Rows from block 10, named by matrix and row number. Each number is 128 + 32 x the weight over its row's rms, rounded and kept within 0 to 255. All counts start at 0. Numbers have three digits each. After the name is the row's rms in percent of the matrix's.
# conv: 3x3 conv (model.mid.1.conv.weight, 256x256x3x3), inputs 132-137, a 3x3 kernel for each
conv.27 094:109106162107090174128090121142152120167099051158151068115105155127104149157130138130130128150136102162135113144143159166126097175159108140123165159131116164160132
conv.28 072:087106137082087121098066086133106138134095100120071116112116143103097123116092107132141140143119135123083133129110128121097102120101123124090142124103120131114115
conv.29 059:095112124081097117110089090130102144144083108122078122111118136107098114119100108139138142147109120136098139123109130130093105135104130124093150126107109146125121
conv.30 050:082122098084122115110119105141108138137072100124087123126127123120102099145117109163137136157117107152123129141106134138101089141125124124098141134119099144137114
conv.31 055:084113113083115119102107102142109143136079102120079129125127124113101107134109106155142143152108110143115131136109136134094094132118121126093149134106102144130118
conv.32 044:087121101091129106101121115142110123142091100126095113123111113126106097135111106156141132155128119150127127142117126138114099141126116131104122146122098141131125
conv.33 064:093108130082092118100084091133102145139085107126077124112122141107100121119098103140137142139114130131096132123108128122091098128108121121095140132107111142124117
conv.34 056:089120121081107113103088093145103143139078109122072128115125136109105121123109106151142142148119125139106134131115135130095102135114128127100147134109110145131115
conv.35 068:082106128078099117093080088135114136129096101113064110109116142107092122118094115136146147140124133125084131121110129116098097115101124113085141117096113128112112
conv.36 060:084113113075125150100083103159127141170083084160103117128108119117107115134106107143121122156129099146127126149136144140115086133126113144121150146138097132135105
conv.37 047:090111094086127106113117105141107138139078104132108116133115116129107105138108107154137132162128108142132128143120131152114088147132118124097134149127099148139116
conv.38 068:092095122086075098097072093121113123122104103116080109108115144108094132111097122124145140132127149120085133119126133118112123120092133116089125117090121127100115
conv.39 137:096115148105117167128118137153160136168088045156145084123118150137116146161146138141142138160143099160142112151145154168122080171171114145128160165134101173179137
conv.40 071:104068105100051090104069099119125115117108120115099115105119139112103141117114136124152142134133158129105144123132134131122154129109147114096122119090136126101134
conv.41 043:096104110089105108101109119135117122146100102135110119125105119133102110142109111143136138165137128150127131141125116141120105134130125118100123131115119147131122
conv.42 116:108120155109102164137117128162168135176085052176140075109122157114115149154152140134149129154132098164129102147144153164115099179166117145123156160120111180180137
conv.43 101:114106166108116169125109131154161129174109055154156092125106145136112131160140126139144136155145109156154121151145143167137083168175118150132163164157114167183137
conv.44 060:089103120078095114104089091136101144141087106125081119108116141106096116121095103143137135147110126130092136131115131131090097130109124123091142128106116136120113
conv.45 185:078117129086135164119110133160159133165099043144154106132124125140124116154142126143140140161146096150156123161145148164127064153172122147127149160150081152168130
conv.46 067:092101119083087107098073086127106139133085107119082112107113142098094125116094107129133139136113138126092140119115128116095102119099125121089134122100123134113121
conv.47 067:101081119091061107098071112140163120129114104118110115110122135121111149126126158131164143145141145139121141128146141131132156136120158111109136114091151125097146
conv.48 135:102120152105108164128115126159164134171084039166142076117125152121115146153152142138148134152138092160136107148145150163115086175170116146125157164125106175179134
conv.49 051:080105105090113115114108106138108139143077101130092124127117113123099103140108109154137130150117115149123132137106129139098090142124121127090139140105093149132119
conv.50 068:088103121081089107095078085127104141135085106119077119110116138103097125113092106134141137138118130123089139123111129117093104116102123123093139123102113130119114
conv.51 064:081114138076098133095081089144102150145091107129080125110121137104098122127097100142144141139117128131094135131105131126091098129114122128100140129114114142132110
conv.52 048:091116105093131112110110111136103130138073098131098120129119116125108107138116105159141131158120108147128131142114130144105091137129116129092131146115092151134114
conv.53 050:089114099087125110111111108145109139137077099130091127123119117124102102138112102161139134159119114149121129143108134149106092147134124126102138143120096153141123
conv.54 071:086110127081099123095075092137105139134087099123075121114117143110097125128093101141145140138120130134091133129106124124097093121111125125091135129110112136124115
conv.55 048:093111097083114101107111106132108129142077096129099119129112121126102106132109113149133132157119111148119133134116126143096096133125122127096134132111102143124117
conv.56 047:094108097090131106109121112144108137147082096127094117133112107125106106138107110163137128159124113147124129137108129143100092141134117131095138140111090149137116
conv.57 074:083112136078090128090070091137111139134095103122073113106118142104097131124093108136144145141122132122088134124110125123103097119100125117093144117103120124113113
conv.58 057:109099108107082097113112109142143136153107136168098095132111133140097121153126117155144136156133135168123113143117123151124127148128124138118121140111111146129114
conv.59 180:090117141096119166124116125154161145164092038153155093126126145135122139157147133140146140160142094156143113154143156166115069164171112150124160164128089164173128
conv.60 076:092111142079089122094064083130104136138096100120074119112120146107098128116092109135142140140121137125089135125109124125098099123108123128091142131105116135117115
conv.61 073:104068099098049103102072112130119116131107118117095114108114133109101141120102139124154146133136156126105145129134129129123150124103149115103120121097145131110152
conv.62 057:091097115083081102104082094127105132139087104117074114111111138102095122120094115135139134142114137130096142121113123123100109121099124115091136119092119133116119
conv.63 048:083106099092112107109118105134108134147078106126102125122111121128098104137115112149127126164114116149124131142117134148106089145132115122096130138114096142131121
conv.64 126:098106150098119166124120131153158138174091056154147099124115143136114135161141127139139137159140096157148116153144151168127079170176113144127161161143102165186133
conv.65 070:083114116076104124101095098152105149158078103131094136122134138116111117123104110152143142153118114140110132137117135137096095129123129139114156141129111143147123
conv.66 111:099112152100116169129120131152158129172090053158145089119111152134108139162140130136143134159136097162142114146145151166125084170174113146130163164141107168185132
conv.67 061:089113104086123118111120115142118129156097104137111123127121119133104105138108108154131129155130116142130130139124129144121103136132112135113141151137114151145119
conv.68 073:077113118072109122101094094152117145149091099126088135117128141113106120128103107150146144151119121137104126136113127133104089123121126131106145136124109139139118
conv.69 145:088108140089124164117120131154153137170090057154148102129118137139119130162145129142138135163142096160150120156146154169125074167177115144125157165140094164179131
conv.70 084:101084114093062108104076108138161130138123112122115116112127144122115149127128157129160148145143146135128149127140137132135145131124153116121133119108154128112150
conv.71 220:082121122094136159120132137154152137166089041151149103131129125141125117166147121143139139165143091161155117162143147174119063162177117148123145174137076163181133
conv.72 131:086109143090116165119116128152152139173091055156146099123120144136115133162145130138138136161140098160146120149142152169124079171173111140125161162140100164180133
conv.73 077:067107111071108122095090091148114137142094091126084132122126142117102119131100106149143144149123116137098129129113127127101086121117125129097142135123103134136118
conv.74 248:085123119096133156117125129153151134164085040154151108132131123139127120165147124144139138165142084161152118161141145171110057163174116144124143169130071157174129
conv.75 065:083118100081126116106118107144115140147083101132096129131132126121116108135114110156144131157120111144118130137117135136104096137125119131115153143135108143141124
conv.76 076:068105108069107118095094093145118142146097097126085133119127137117104122133100104145143144149121118133097128130110125125101088122117121132098145132120105139134117
conv.77 073:088107122075100111099088095140122129146102097126088121117123138116105122121100114137144141149133134135098131126120129127114100122113124123100140134114116134130124
conv.78 060:089119104087127113104127112138111129150096111138104124131122117129111107137115111156142138159135124143134129141122127151124105142133117133121134150148121148144132
conv.79 093:108106153116107164147125131154161125171095054165138074112105157122100146159143129136140136154133105159135111145140155164122100171164113146125167163133122177183143
conv.80 072:095090121086083107099087107138132121143116109129099115117120137120107130129112126129152146146145144134108138126130125127124131124117132119108131127116134136121133
conv.81 068:074108098081124116111117107146113141149083104131099135121126129123107112135114105158138132157114109144124125138114137141100087137129121131117150145132100144144126
conv.82 146:087111144091121166120119131155154139169088052153144101127119140139119134163144130140142137163139096161149118156145153171121076169174115141126160163138096166180132
conv.83 075:109093106104075100111098119134146120143130115136119124123127130132120133134125138135152136145149143140136143132146128136142139132132143127128127140123143137131144
conv.84 179:088125135069149154083109122168158137165125065150136122137114117141114097150125097146121120161141088148143122168135135171122062162147113154134148158157084151150113
conv.85 210:082116121091136158111113123156153134165085044148152113132130126138127122151144125143140137162141090149152119161140143165115056158171117150126143166138071156169127
conv.86 081:101087114097065109103087107136164124145119109139125112107118143124111150134128151132159144145141147141132140130144139137136145138128140121120140130112150135116137
conv.87 060:097108103090112110109117121143125123154104107140116115129112114134106108137121113147135135159134127143137130142124125145130108140132118133124131149139124148143125
conv.88 061:091116106092129112113122111143113137142093104136101118137128113134110108143125107162142132164131120147133131141120130151122107146135122134117142145140117153150127
conv.89 079:096086117084074100096078109135146121140122112124106113113128142119117141123115142128162149144145156129116144118142134121137144123119140125121131124120134123111136
conv.90 068:074119108077122120105113105151115143150081102134089133122134133115109116135110107158143143154119109146114131136117140138096097134123124134114150139129105144145123
conv.91 061:094116099083128106105118113139116127150092111134109122131121117134110106133112107154136128163127117148131126141119124142116098142137119136113140151138113153148123
conv.92 080:098083111094066104104082110135155120137117113128121118109124133123118142132127148131160144143144150140130144123144135139137150140132144114115133128111143131119138
conv.93 110:114115157111099155143113116158163130182085048175142076109116152110103142151153136139147135155135099163132116144138149159111095173164118148120165162122119177178133
conv.94 066:078115098081125113109120109150111139153080104128096137129124122121107112138108105156140133159122108143124129144117140145106094131128119135115152146131101145147125
conv.95 063:089122103088131112111123109144117137150086100134096131131126121123113112131114109157144135159122114140121132137123133144110101135130123132118146148136113147143123
conv.96 074:078114120069109118091091096145126135149105092126081118117122141119098120131103110141146142149129126139101131126116129127108095121111121124101144129119113130129118
conv.97 071:077113109070113117096096094147114143154095103126087132120129137113106121131103105152141144148125118137103128131109129130101097122112120131103145141125106136140119
conv.98 083:105082114096066105107077111138158121138122109127120115108123137122114147127121156130162144140143151135126141130142141137141148136130150115119133124108151130111141
conv.99 093:106098155110108163132106124144152125176097059157149084118106151134104137160135125139139138157139110158145120145138153168132093171168112146125166166144112166179135
conv.100 129:107121150107104156135121127160166140177082053174139077109124161113111147151152135133150141152134102164130106145146151165110097176166115145127160162116110178184135
conv.101 101:108114137112105156138118134147163125160091062155133069109104158129104143165142139136132141153120104166123107141151163162116108175157120144128164150115122172165138
conv.102 065:082116099081130119110124107146110137149086098128097126130131122123104109142112107155143135157118110148119129138115133138107095133129121133114147141133109150148122
conv.103 064:094107106094124123120118120147131128171089086157118113127117126133114118143128124142139134160137114149139128140135140152129094150146125140118138160139107162150128
conv.104 064:080114099083130114111117109149114140152089108132100126131126119125106111140109103158140127154124115142122128139118136142110089133135120134110145146136106149147120
conv.105 073:080103119071101118093092095140125134147109099122084116117121140118100126129102111142146143152131128136099133125119123129110098118112120124102141130112117129125117
conv.106 064:085118102083134116110126114146113134146083102130102131132128127131110106140116104161142136160120110147123121145117131149112097139130121135112143149136109148146125
conv.107 184:085116136090132162121111128158154138173087046145149110129125135138125120155142127146142141168141092153153122159139148166123067158172122150123155165144084156169127
conv.108 083:115109150117104158148120128146154125176097066168137074105100158121098148156137128137138136158128110162130115143135154168118109174155118146122166162128127175171136
conv.109 254:088122121099137157115118122156151135162086040149156110135129124139127123157144123143138139162141085154151119162140148167111055157171115151125147169131071157168124
conv.110 094:110098157108107166134108125150149129175097060160147089121105149137108134156132126139133134160141109157146123149136151169131091169165112147121162168147112172178130
conv.111 079:108095146110103156136112121141139122173100063165143081117106147131105139158130124142130134155137113161143124142131147168122098174156115141118165165133120172165127
conv.112 072:093093114090076102095091102140128124153112115129102121122116129120103124123111122134146142147135149135113140129127127129123132121116132125112130133119138138130133
conv.113 063:088118104081134115111127117140116133149091106130099122129127124131107103144115110161140135159121113146122125141121133145112101136129121136111141145135113151145121
conv.114 148:102116148101113162134109118167165142176082043161143093115119147120110136146151128146147142164136100158137122153139152163117073164168118152120164162131102167179130
conv.115 123:104118148107105163136118127161165135175080048173139081106121153109108142151149135136146133154131091164130110145143153161109088173169116142121162163119109178183138
conv.116 064:086107113083114111110112108141123132153098109130090121124116128119097114133105108143140135148125125144113130133120129134108105129123123130108142139121122144132126
conv.117 066:088104112082099103099098103137116134156103111135097124121119134117108116124110110145144141149130131139109139132124124130118115121118127130108132136115115141135126
conv.118 082:117105154116112164133110128158156125181097057159137085116097156124095144144131126139140135160137117154132116146146150165129106168154128158125174163134129164164139
conv.119 163:098118148101116165131113121164166142174082042164146095117121144119114138145150127139146139160133094159136121154142154162111072165170117154119165167130099168179127
conv.120 064:085117104084128117109125110147117133145091100128090124126129123124105108140113106159142133158118117150124125135116131144109099136126120136111145142134109148143124
conv.121 080:099087122089068111096077112140141125144124113124105124112127139113111143131123147133160149142141149129115146128141132125131143128118143117124137125119154132118149
conv.122 099:117103157111106158134112123151152131177097058161149090124106152135107134160139124136138137162139108159148121147144150168131089170169113157128165170147114168177132
conv.123 061:089123112090132117104124115139116133150093111132100122134122115134115103142118111160145134160127119152137128144119128145123105141139121139119140148144114149153131
conv.124 060:095115108094123113109127111138112128145097102143110119132121116136110103141123108154146133158132115156132122144128125151131104144143125139119137148143113149149130
conv.125 071:108097129106096127121107122149153113176095075154127087104105149126096143137131136136154141161136128156127124134143144156129121162130132139113160153108137158132130
conv.126 072:103100128102102138123106121157155118176089067156127090106107149124096145143131133135152143163133122161127125138142146160129116164135129140114157156111132165136127
conv.127 072:095092112089082091092086101128135116141115110129103101119127133121110128126110119129160139144143140136107135126135131129123124120112123127103122131111114131113122
conv.128 172:077112130086127165118125137156153142168095051153146103130120128139122123163144125141137138162143096160153119159141151171122072166176116147124151166138087162178135
conv.129 060:088113121082108118104118111146116137138100106127089117135128127128113105146117111162151145155131124151124128144132129147128119141133129125115143130129126142137122
conv.130 194:081118125087134161113107126158155135165088044146154114130125123135124117152141126141139137161141089150154121159140148164118060158171122145123142160141074153164126
conv.131 068:080104120078100112091078095138123134145096102123080122124120142117102126129103114144150140146127132134096136130128132126108100124106127124098144135109119130119118
conv.132 062:092113123087103112103112117137123131143110116130102115137133118139113110139124114154155144157139134147137132140134125142136123142137124127131135139140127140139129
conv.133 061:086111116075117117105107106142121143146093105128084121133128130121112108137113116156155141157125125139114137140121134139115110131123125130105143134120112141128121
conv.134 078:099089109097068101100085117134163124136130113123115125120129132127121144134126147131159137141140144135125143128147139129137149131130146123128130121120149126120151
conv.135 058:091107115090114113111129126134123131148114116138118112135123107134114110142122113158152127156142128148133127142134123152138113147142120132117135141135120150145128
conv.136 059:095105115088105106097108110137125125143104114135106117135127118127116109138117117150148135158138125143136141143136123144126114143138127130120133135129123140139131
conv.137 192:084117129089132161113105128159155139166086046147153112132125129136125116151143126145141140164138090152154122159138147166117063157169122147123146162140077155165128
conv.138 075:109110134112096136147131131132154124157096097167122074111107159119104152152141136146138132157128127166126107135125151158112133169147124136109159150104141180159145
conv.139 088:096102140090119158115106131162147141178101073163142116133112140135115118150131121148143138160151105153155128157140138168131077160161122152127150165159098156171131
conv.140 075:084104128067094129095073088151112147151091100133085130118126144114102123123096105145143141146123119127100136135117133134103093124116122134099147138121113134134114
conv.141 071:085103119076098114097073091141119137143098102124082124119126141114101124122101115139143140143127130125093132128118134129110097125105122128097147133113120136117117
conv.142 063:081113105081119113105104104143113146149091097132082131131125133123110110136113115161145144159123117143115130143127134140107105137121130128103147142124106139130123
conv.143 097:101102155100104172133111129150157126172098057161144082119109151130109144163139133136141137157140104162141118145142157170126096174168112147127161161134115170181136
conv.144 063:080116107079122118113110112148110148144088105129090133124128126125108117136108110157143142159120117147116132142125141145110095139132126130106151134126108141134120
conv.145 061:100112117082100108106107106134112135149098110129089122125124131119103114130108114146144137152122132143117134141130129140118114138125127124107146133121123141132128
conv.146 145:085117132088140163112121138160154143170100060153143120141124127146121113165139123155147139167147093158155122164140136171123063163172123145134149166154087160178132
conv.147 060:091113115087114111097117120139120130142112118132112116139125116134121111137120115157153143158148131145138130139135126147142114141136129124124128139141126144143135
conv.148 086:096102139089121156113113139161147136182100068160142112133117133140117114153133120147139129164149098152156130159145134167136079156169126146126143163156097161176134
conv.149 135:104118156103110168136110124165165136177082048168144084113119146118109140150151131141148138158134097164136116152143155158115084169168115151122165158129110171179135
conv.150 112:102118149103098163138119128159163132175086047176138076106120157114110149154150135134146136149136102166128108140145153163116097177167111143122155156118116175179132
conv.151 082:095106134092119154113103132161146138179101071164140118134114136135113118153134122152146134168148105156154131158139136168132078160158124149128148166155096159169131
conv.152 067:091101113075089102097086091138114137150099115132088125121121139114102122123103119140144145142126134133103138126124128130111112125111129125102135135113125136124123
conv.153 067:087103119077092108095084096136121132146100107124079121122116133114101123121100117140150142149128135136101139133125131133117111124113130122098143134115117133113122
conv.154 066:077106114071112118095093102144120139147093101126074127123125140123104119133101109149148147149121125140105133132119130137111098126117123126096143137116112135125118
conv.155 075:069106126065102125097081094147114144147091099126078134124128142120100122130097104152144143148122123132096128139108129133106087128116122132099145132121107136127111
conv.156 063:090116119092134139115127126152134134160105089150115113146125126146117103152128107165145136168145109161146123158139136163134089163151120144124148157151109160157127
conv.157 058:088112109083114113109118115141118138144088109130096125130130129125107113134111117158147141155127120142120131138127129148115105136133126127106138138124120144133125
conv.158 059:090102115088104116110125117141119128145115116131110117126118115128111110135120120146148133151138131143133136143135124148131114139136123131119131137131123148145127
conv.159 213:081117126091137162114113127157155136167087044149153112130128127139127120157143126142141138164140088152154121159140147165115057157169117144124146163138073157166125
conv.160 065:084104123078093113098094112142132135145111110130085112123119129122103118126110120143151137150140140136109141132123131131120123128113130116104137132115124134126126
conv.161 066:086102119075095109097082093141113148147093107130089123121121141118103118124104113144144144148121127139108138129121134132111105127111129126101145134114118143122122
conv.162 076:101089106091064103106083115134151120136122116123108117118123126121114139122123143130156140139136150131120149131142133128132153133120153113117126118110148129120155
conv.163 145:055116080064156132098120104149112147141079086126096144126117113130109103136108098147108122158114087142126116139106140141087068129131105125103148141121080128125097
conv.164 088:112110151117095153150117128147161125164091078171129068110110158117102149153145138142142136158128116166126105143140157162109124175151124142119165154113132183169145
conv.165 066:088101119078098112099093102134123133147102114130079121123121133120102119123104112139146142146129137132102138128125126130117113122113124120101132127110120131120123
conv.166 179:090115144095120169127112124160159140166087042153149102125124139127121134151147124144144139161136095154144119155138155164114072163169118154118166166129096163170127
conv.167 073:107092113096073111103088123134147123140128118133113126121117120128115131128119134135151138146148149136129148136142136133135151132125145119122125124115146132117147
conv.168 057:087104107093122120113129129140121129158099107140118117136114119139106111138114119150134125159135117153136129143125129157132100149144117129108134151137113154147127
conv.169 212:084118127093138162115112128156152134165090045147154111131126124137127118155142126143138138162140088150154119161143149166115056157170118147125147166140073153165126
conv.170 072:077107111072110119094091096145120134142096094124075120123125141118095118125098113147151145148122123135093129133117129126110098124108125124097146123114109127120114
conv.171 070:078104121073099119096081095139123135141097106126077123118117140114096125126098110141149136143125135128096135135123134133112107121106128122096140126114120132115120
conv.172 070:072104119070102119090084090141121137143099101123079121124120137114098123129097115140151144148127129130095132131117133128109104123109122123094141127113113128112118
conv.173 076:091103128082117150110108134161137136169097068158130119140111129136112109149129117159147134167150101150150124159144134168131079162155128144122143161156099156166132
conv.174 061:091114114083103111099106108140121135150105112131092120131125123127111111133122114154159142155138138146124141135130129136126123137126126126113129136124123140135124
conv.175 114:106107152109110163137114129158159132175093048164145087121116151128111137156143127142144135155139099159143114148146153165125088170173111150122164166133111177180134
conv.176 067:086102120075093110093080101140124131147108109128091123117117128116096125123098112143152140146130140128101140125129137130114118127110132119099134124109129128118124
conv.177 075:109109142111096138146124125132149126162094091165131073113107160122102154151143136147138136157127121163128114138132153160115132175147124137112159154108138175161143
conv.178 068:074106115070106117097089102143126137146104098125076113122126134119098118133103117143151143149125127134103133132122131127114102120112126121098140124106109131117117
conv.179 081:097080117087059108093072118131156124126124116118112121117127135117113148126123154131166145137141149127120148121144137122135158127122160106114129108104151119106151
conv.180 084:113110144111099154139110130146161125173094074173132068100104163111095145149141135133138135145123108166120104142139165162121131167144122135114163153115131170158144
conv.181 074:106109139112093137145124127132153128156095096166131076111110164121107152149144140147143136157126126164125111138132155160112134173144123129115157148105139176160143
conv.182 103:112114150119104164147123136154167126165089065171132069111110155123105145157147136146145138155131110165127100142146158159114109177160120149123168158115122184176142
conv.183 078:102093127090075114099082117138168124141118102131115112116119139125111146134127151138167145149146144137130139128149140140141149137129148114124141123115152126114145
conv.184 060:096109113092105105103116121137123133150110117130118116129121123131115113137118119148149133155136134141137136138133123142133121138138127124127133140134129141144134
conv.185 206:084117125094139162114113130157153136165091044148153112132127126138126118155141127144139138162142088150153120160141145165116055156169118147125147164142071154168127
conv.186 099:098107149097110164118091134169158137186091056160147108126111140134110127150140131147152143166138108155147123152146142160132090162165133153117153161140109156161133
conv.187 061:082112102082125117114122112141114142143082104132093132130125118124107107141112110162141138155120120144125126145121134150117095140133122134103146143127101148142126
conv.188 067:092100118083096108098090097135113141145096117129089120120115136114102125118102115138140138147119131131105141132119130131113115130109132122101142130110126139119124
conv.189 069:083110124076104117104081092147112146152087108131084132125126142112107122120105115147143147151122121136102137136119135132109099127119127135100154139119114141129116
conv.190 057:091113108086120111109127116135109137142092108131099119134125116134112105140117111160147134158137119150130129142128131144120104139133127123109138140131113150143125
conv.191 155:081111137087123168120123137154154145169091056153144102132122135139121128165146128143138138161143096160151117157144153173119073170175116143123157166135095166177134
conv.192 067:095100117088097108098108120138130132147125123133121122127126125134123115134127122139150140149142135139131137141140127142139129135137123127129139136136139141146136
conv.193 063:102112115091112106094121115138125132145122122139118124137132118140125111141128121150153133156145133147139133136138130145142119140146123132130136147151137145156133
conv.194 060:084103107079108109104123118146125131152113126139115119133126118134115113133118115146146128153137124141128130142133124144133119140137115127123138141141125142147128
conv.195 059:074116111072123117097120118146122144147107119141106130127134123129111106146122111154150141156128120151124132139124135146130108142137120129119141138142120149149125
conv.196 080:104098153117093163152127140142152116164097067170138072108105155122102151162145134132138131149130110163127115136132154162117123181159116138112167159116140183175144
conv.197 083:096086117090069112102082109142162129141128110132128120113128150123116157127129154129158148146140147135130141125142142132139152135130144118125144119114156127119142
conv.198 245:095121120104141163111118129156149128164085048154158115129123121144129126167144126143140140163137083159151118162140147165108060164175115149120145170130074163168123
conv.199 063:091118123084110111098116113142127138145118123136112124132131126131119114138123120151152143154136134142136130139138125142139125137137122125131139142147136144151133
conv.200 069:079108120067111122088086087153124134159105104133090132122124143116106126123102108145139135142123120126096129133118127133116092118119117129099149137134119134141120
conv.201 080:105087108095068103095078114135154126135131121129128121127130140127121140131134146133156137142142147136127140129149140132143147131130148120131134121120146123121145
conv.202 063:083107112078121121095104106147123139156104112137093132123125135120105122128111108143141136147122118134104132136124130137119102127127120134107149136131116142143117
conv.203 206:084120128092140165109114134158151133169085053150155115127127126143128120162145129141138137166137084155153120161141146167114061162172119146125145167140077160169129
conv.204 058:093122115082119119099118115141121139152101118135108128130131120127114116128116111152151141155136124139128135138130133146130114136136122133127148147145124149150126
conv.205 207:086119133093139164108114134159151130168081050152153116126126133141129121162145130143140141167134085156153124159141148167112063163172119144122151168136079163170127
conv.206 061:094112121087124124115133122145127139152117107149116116145115124146113102155127108156144144165138120161136126151137135166141108154149124139129153151147125157164130
conv.207 089:104095156105107164128114131147148134176098072165150093127108142137111126166140123133130133154136110159148124146139156168128103174171117145117163162139116171183135
conv.208 062:092105121078102110100099106139115144155108118137107131121125138122108116128113114142143140149122130139111136133128135136122114135123128127114145136129131143139130
conv.209 245:094121120102138161109118129157153127163084049156155114130124123143127124166144128141139138164137083160150118161140147166106059164174117148121144169128072162170125
conv.210 060:094120120087121117104125121141125139152116124138115122132128121139117113139122117153149139154133126145135130141135127145139121145146123134127142148148127150154130
conv.211 078:105087149101093157132100128140142123171106077167151086118111149136110127162137118135131133155137112163144121140136154162132115173155116143120164165130125167167128
conv.212 075:105131092097117097104101104144135149152133120164119134130116074126116073138115098138130124139140122157132119135143124145152121141130118137153111145163119139137115
conv.213 060:082117111077128121104118110149120148153099108138098133131132130122113114137120108152149146157128117141120127138126135146122104138129128137119146142140116143147123
conv.214 062:094117117088111112096115117138124135151117122137114128139134120134118112136126120156152137153140131146131136141137123144135117138144124134129141144148129142151130
conv.215 211:086123132095144165110118131156152130169085052152155113129128125144131118165146124144141137166136084155153118162142149168112064163175117145126150169141077160173127
conv.216 062:095108113083103111100117120137127131154116122134113122129128119133115119136119118152145136151141137147131139139134126145137118140142120124127135141136129142149132
conv.217 065:076102114070104114085091098142135131154123118137096125125120133127105125134104115138150136152135131139101130129125124128123110122120120125107139137123116131130119
conv.218 066:100105118084089103093101108139123132153120129137110125128122131129115122134124120143150138152130133138126138132138130134129121135133125131127137139136134139142126
conv.219 222:089123131096141166112116132158154131168084051151155113128129128143130120164147127142141138165134084156152120160139148167112064162174117147124151168138078161169126
conv.220 218:087123130093141163108114131157152131168086051151155112131128126141129118162146126143139138164136082155153121160139148166112062162173120147125150168136075160169124
conv.221 060:090110111084125121114128125147126135160097100148120123128116122135115119142128123146132130160137116154138132147135136160134103149147121140117143155140114153159129
conv.222 087:111100161106102169133116131149154133178101072163145093119102153138111131165137125130134136156139105163146122147138154167130099172171112143121169160139120174181139
conv.223 147:100115151099114173132112130159163137172086050158152100118120143125116134155148128137148140157132098157140121155142161161115087165174118153120171163130110170178129
conv.224 070:094095135095081127127120126122136120156116107155137090120113148129110139157135134138138136153133135159138127125129149154127141166141116125125149144122144162151139
conv.225 074:100093113091082108101092117136139124143133119133118125121123130130117131129125133133143142146138147135126145133138132134139138126130138126126131129129141130135143
conv.226 062:091119116083118112101123114141122139143114125137118126136134120134121115141123118155155139158137130144135135136138127147138119140144128128130142148158136142156136
conv.227 088:092107143089120164105099139164144134178095076153145126129122132140113123152136130146144125163147105152150126157148146167137082154171132149134147157159096144170144
conv.228 065:102108114094109106094113116136132129151122123136125125132125119137125114135128125148147138154146135142140139139136125139140119136145121128137134143150132146147131
conv.229 061:081119114073124121100110112150119147155100107141092132127132136123110118132115115151149146153127119141115128135125133142117105131125123133120149142139115142147128
conv.230 081:102088150097085157129088117130142128166108074159148090116108158129113144156134129131137138149140117157146130134130164161124107170145107142115169159132126166157129
conv.231 064:088116123090109113100120120137125138139127128133119125133132120135125111148128118155154142151143131148138132138138131148140123142144122129133143140154135144153133
conv.232 072:095095127079085109084083104143135131153127120133105118122127143122113127127114130131156142146143142129106142127140129127139127120118131124123141132127140127123124
conv.233 060:082115117075120115092113110146124142154115121142101132128132129128112112137116111153154138157136130146121133135127128140130113136129128136120141143141123144145128
conv.234 084:100086119092066112097079116140161133137130115125125120115127149124123155127131162134161147143141143129120143129148137128140147127129156114121139112113155121112153
conv.235 072:098098117092083103102102111135136127150133130130118126124123130128123129132125132136144138147139140135130141136140129134138129134134127124127133136133138136135133
conv.236 067:086108116079116122102091097152117147155096104134095138124126135118110124120110110148146140149126115134112136137121141132112098132127127138113157145140117142144123
conv.237 183:076120122080139157100121130157146133169089054156151113132127120139131115161144130141131132160143087157155121158141142166116064163175120143127136162139073158172132
conv.238 062:093113110091118112096117121135121136146121120139127121141128115147119115143124117150150138153144132152145136141136127151145119145143122134134133149157130145154132
conv.239 067:092099113092121139111111122146128135163092088154122119135115130143112114146127119155140133160142112155139130149131147161127096157144123142118154159144111157153134
conv.240 070:098094116084081105096097104134126131154127126132117128124122130127119124130125126136146137141136138135127142129136129133136128129129129124127137139134141138135130
conv.241 128:134099152148070140181106103156180113158104087171164064087123156097112154136166147125160141136104130151103136134105167139069159159133118135078164140062155168145130
conv.242 066:083107125071098119083086100145127137158120112130096122121123144120108124124105120133145137145130137132101132128130125127127110121117127127107141133125132134134121
conv.243 063:092115119089115114102121115136120131147125125141127116140132120145126112144129116151148141158146131144140132141139128148145121147145126132132140153152133143152132
conv.244 065:089100119070098107088092103143129129155120114137097122123123135126110121122108123136151139146138133133105134128132127130126114121114122131114132134125127132130125
conv.245 062:093113119083107113099115112144131134153124120140114121133126119136110110140124117151148141156139134150135137137138124147141121137136128133127140142145129140150127
conv.246 060:089113120085119117098118114139121138152117118140114123134132124134122108136122115154149139154133130142130134137131132140131121141134126130126143141147129143152133
conv.247 177:082121130087142163105120134158149131171089055153155115130125125140128116159143128144136133164140087153156122159143145167116064159175121144126145165144077157174130
conv.248 077:090093125082077112089084118141146135149138124132114125115124147121117140128118138133157153141140146132114147128138132127141135121123136114122142121130147130125135
conv.249 075:093091135093090152133112128129137128164095087166140089120110139132116125170139122130131137149139113164139130133135158164120110176153109131107155156122122173166128
conv.250 090:125119099114090094113090095129136148139144133165122138132128083126124091135125119125148134132148139147133133135150129135153138135116135141150102136141125135122118
conv.251 061:090113117082118115106109101149116144161096107140097133132131128128109118133114118151146142151128122137115133142128137141121103135127123139114151144137116148145126
conv.252 059:089121112080122115103125113141116141150102108133104128132128127134114116139123114152144143160128115147128129142126131148123111137140128136124146148147117148153128
conv.253 078:103106140100101150124098130163157126186085074164144111113106143131107137154139132132150140160133120159140125149141147160133113163154127145112149156130131157153130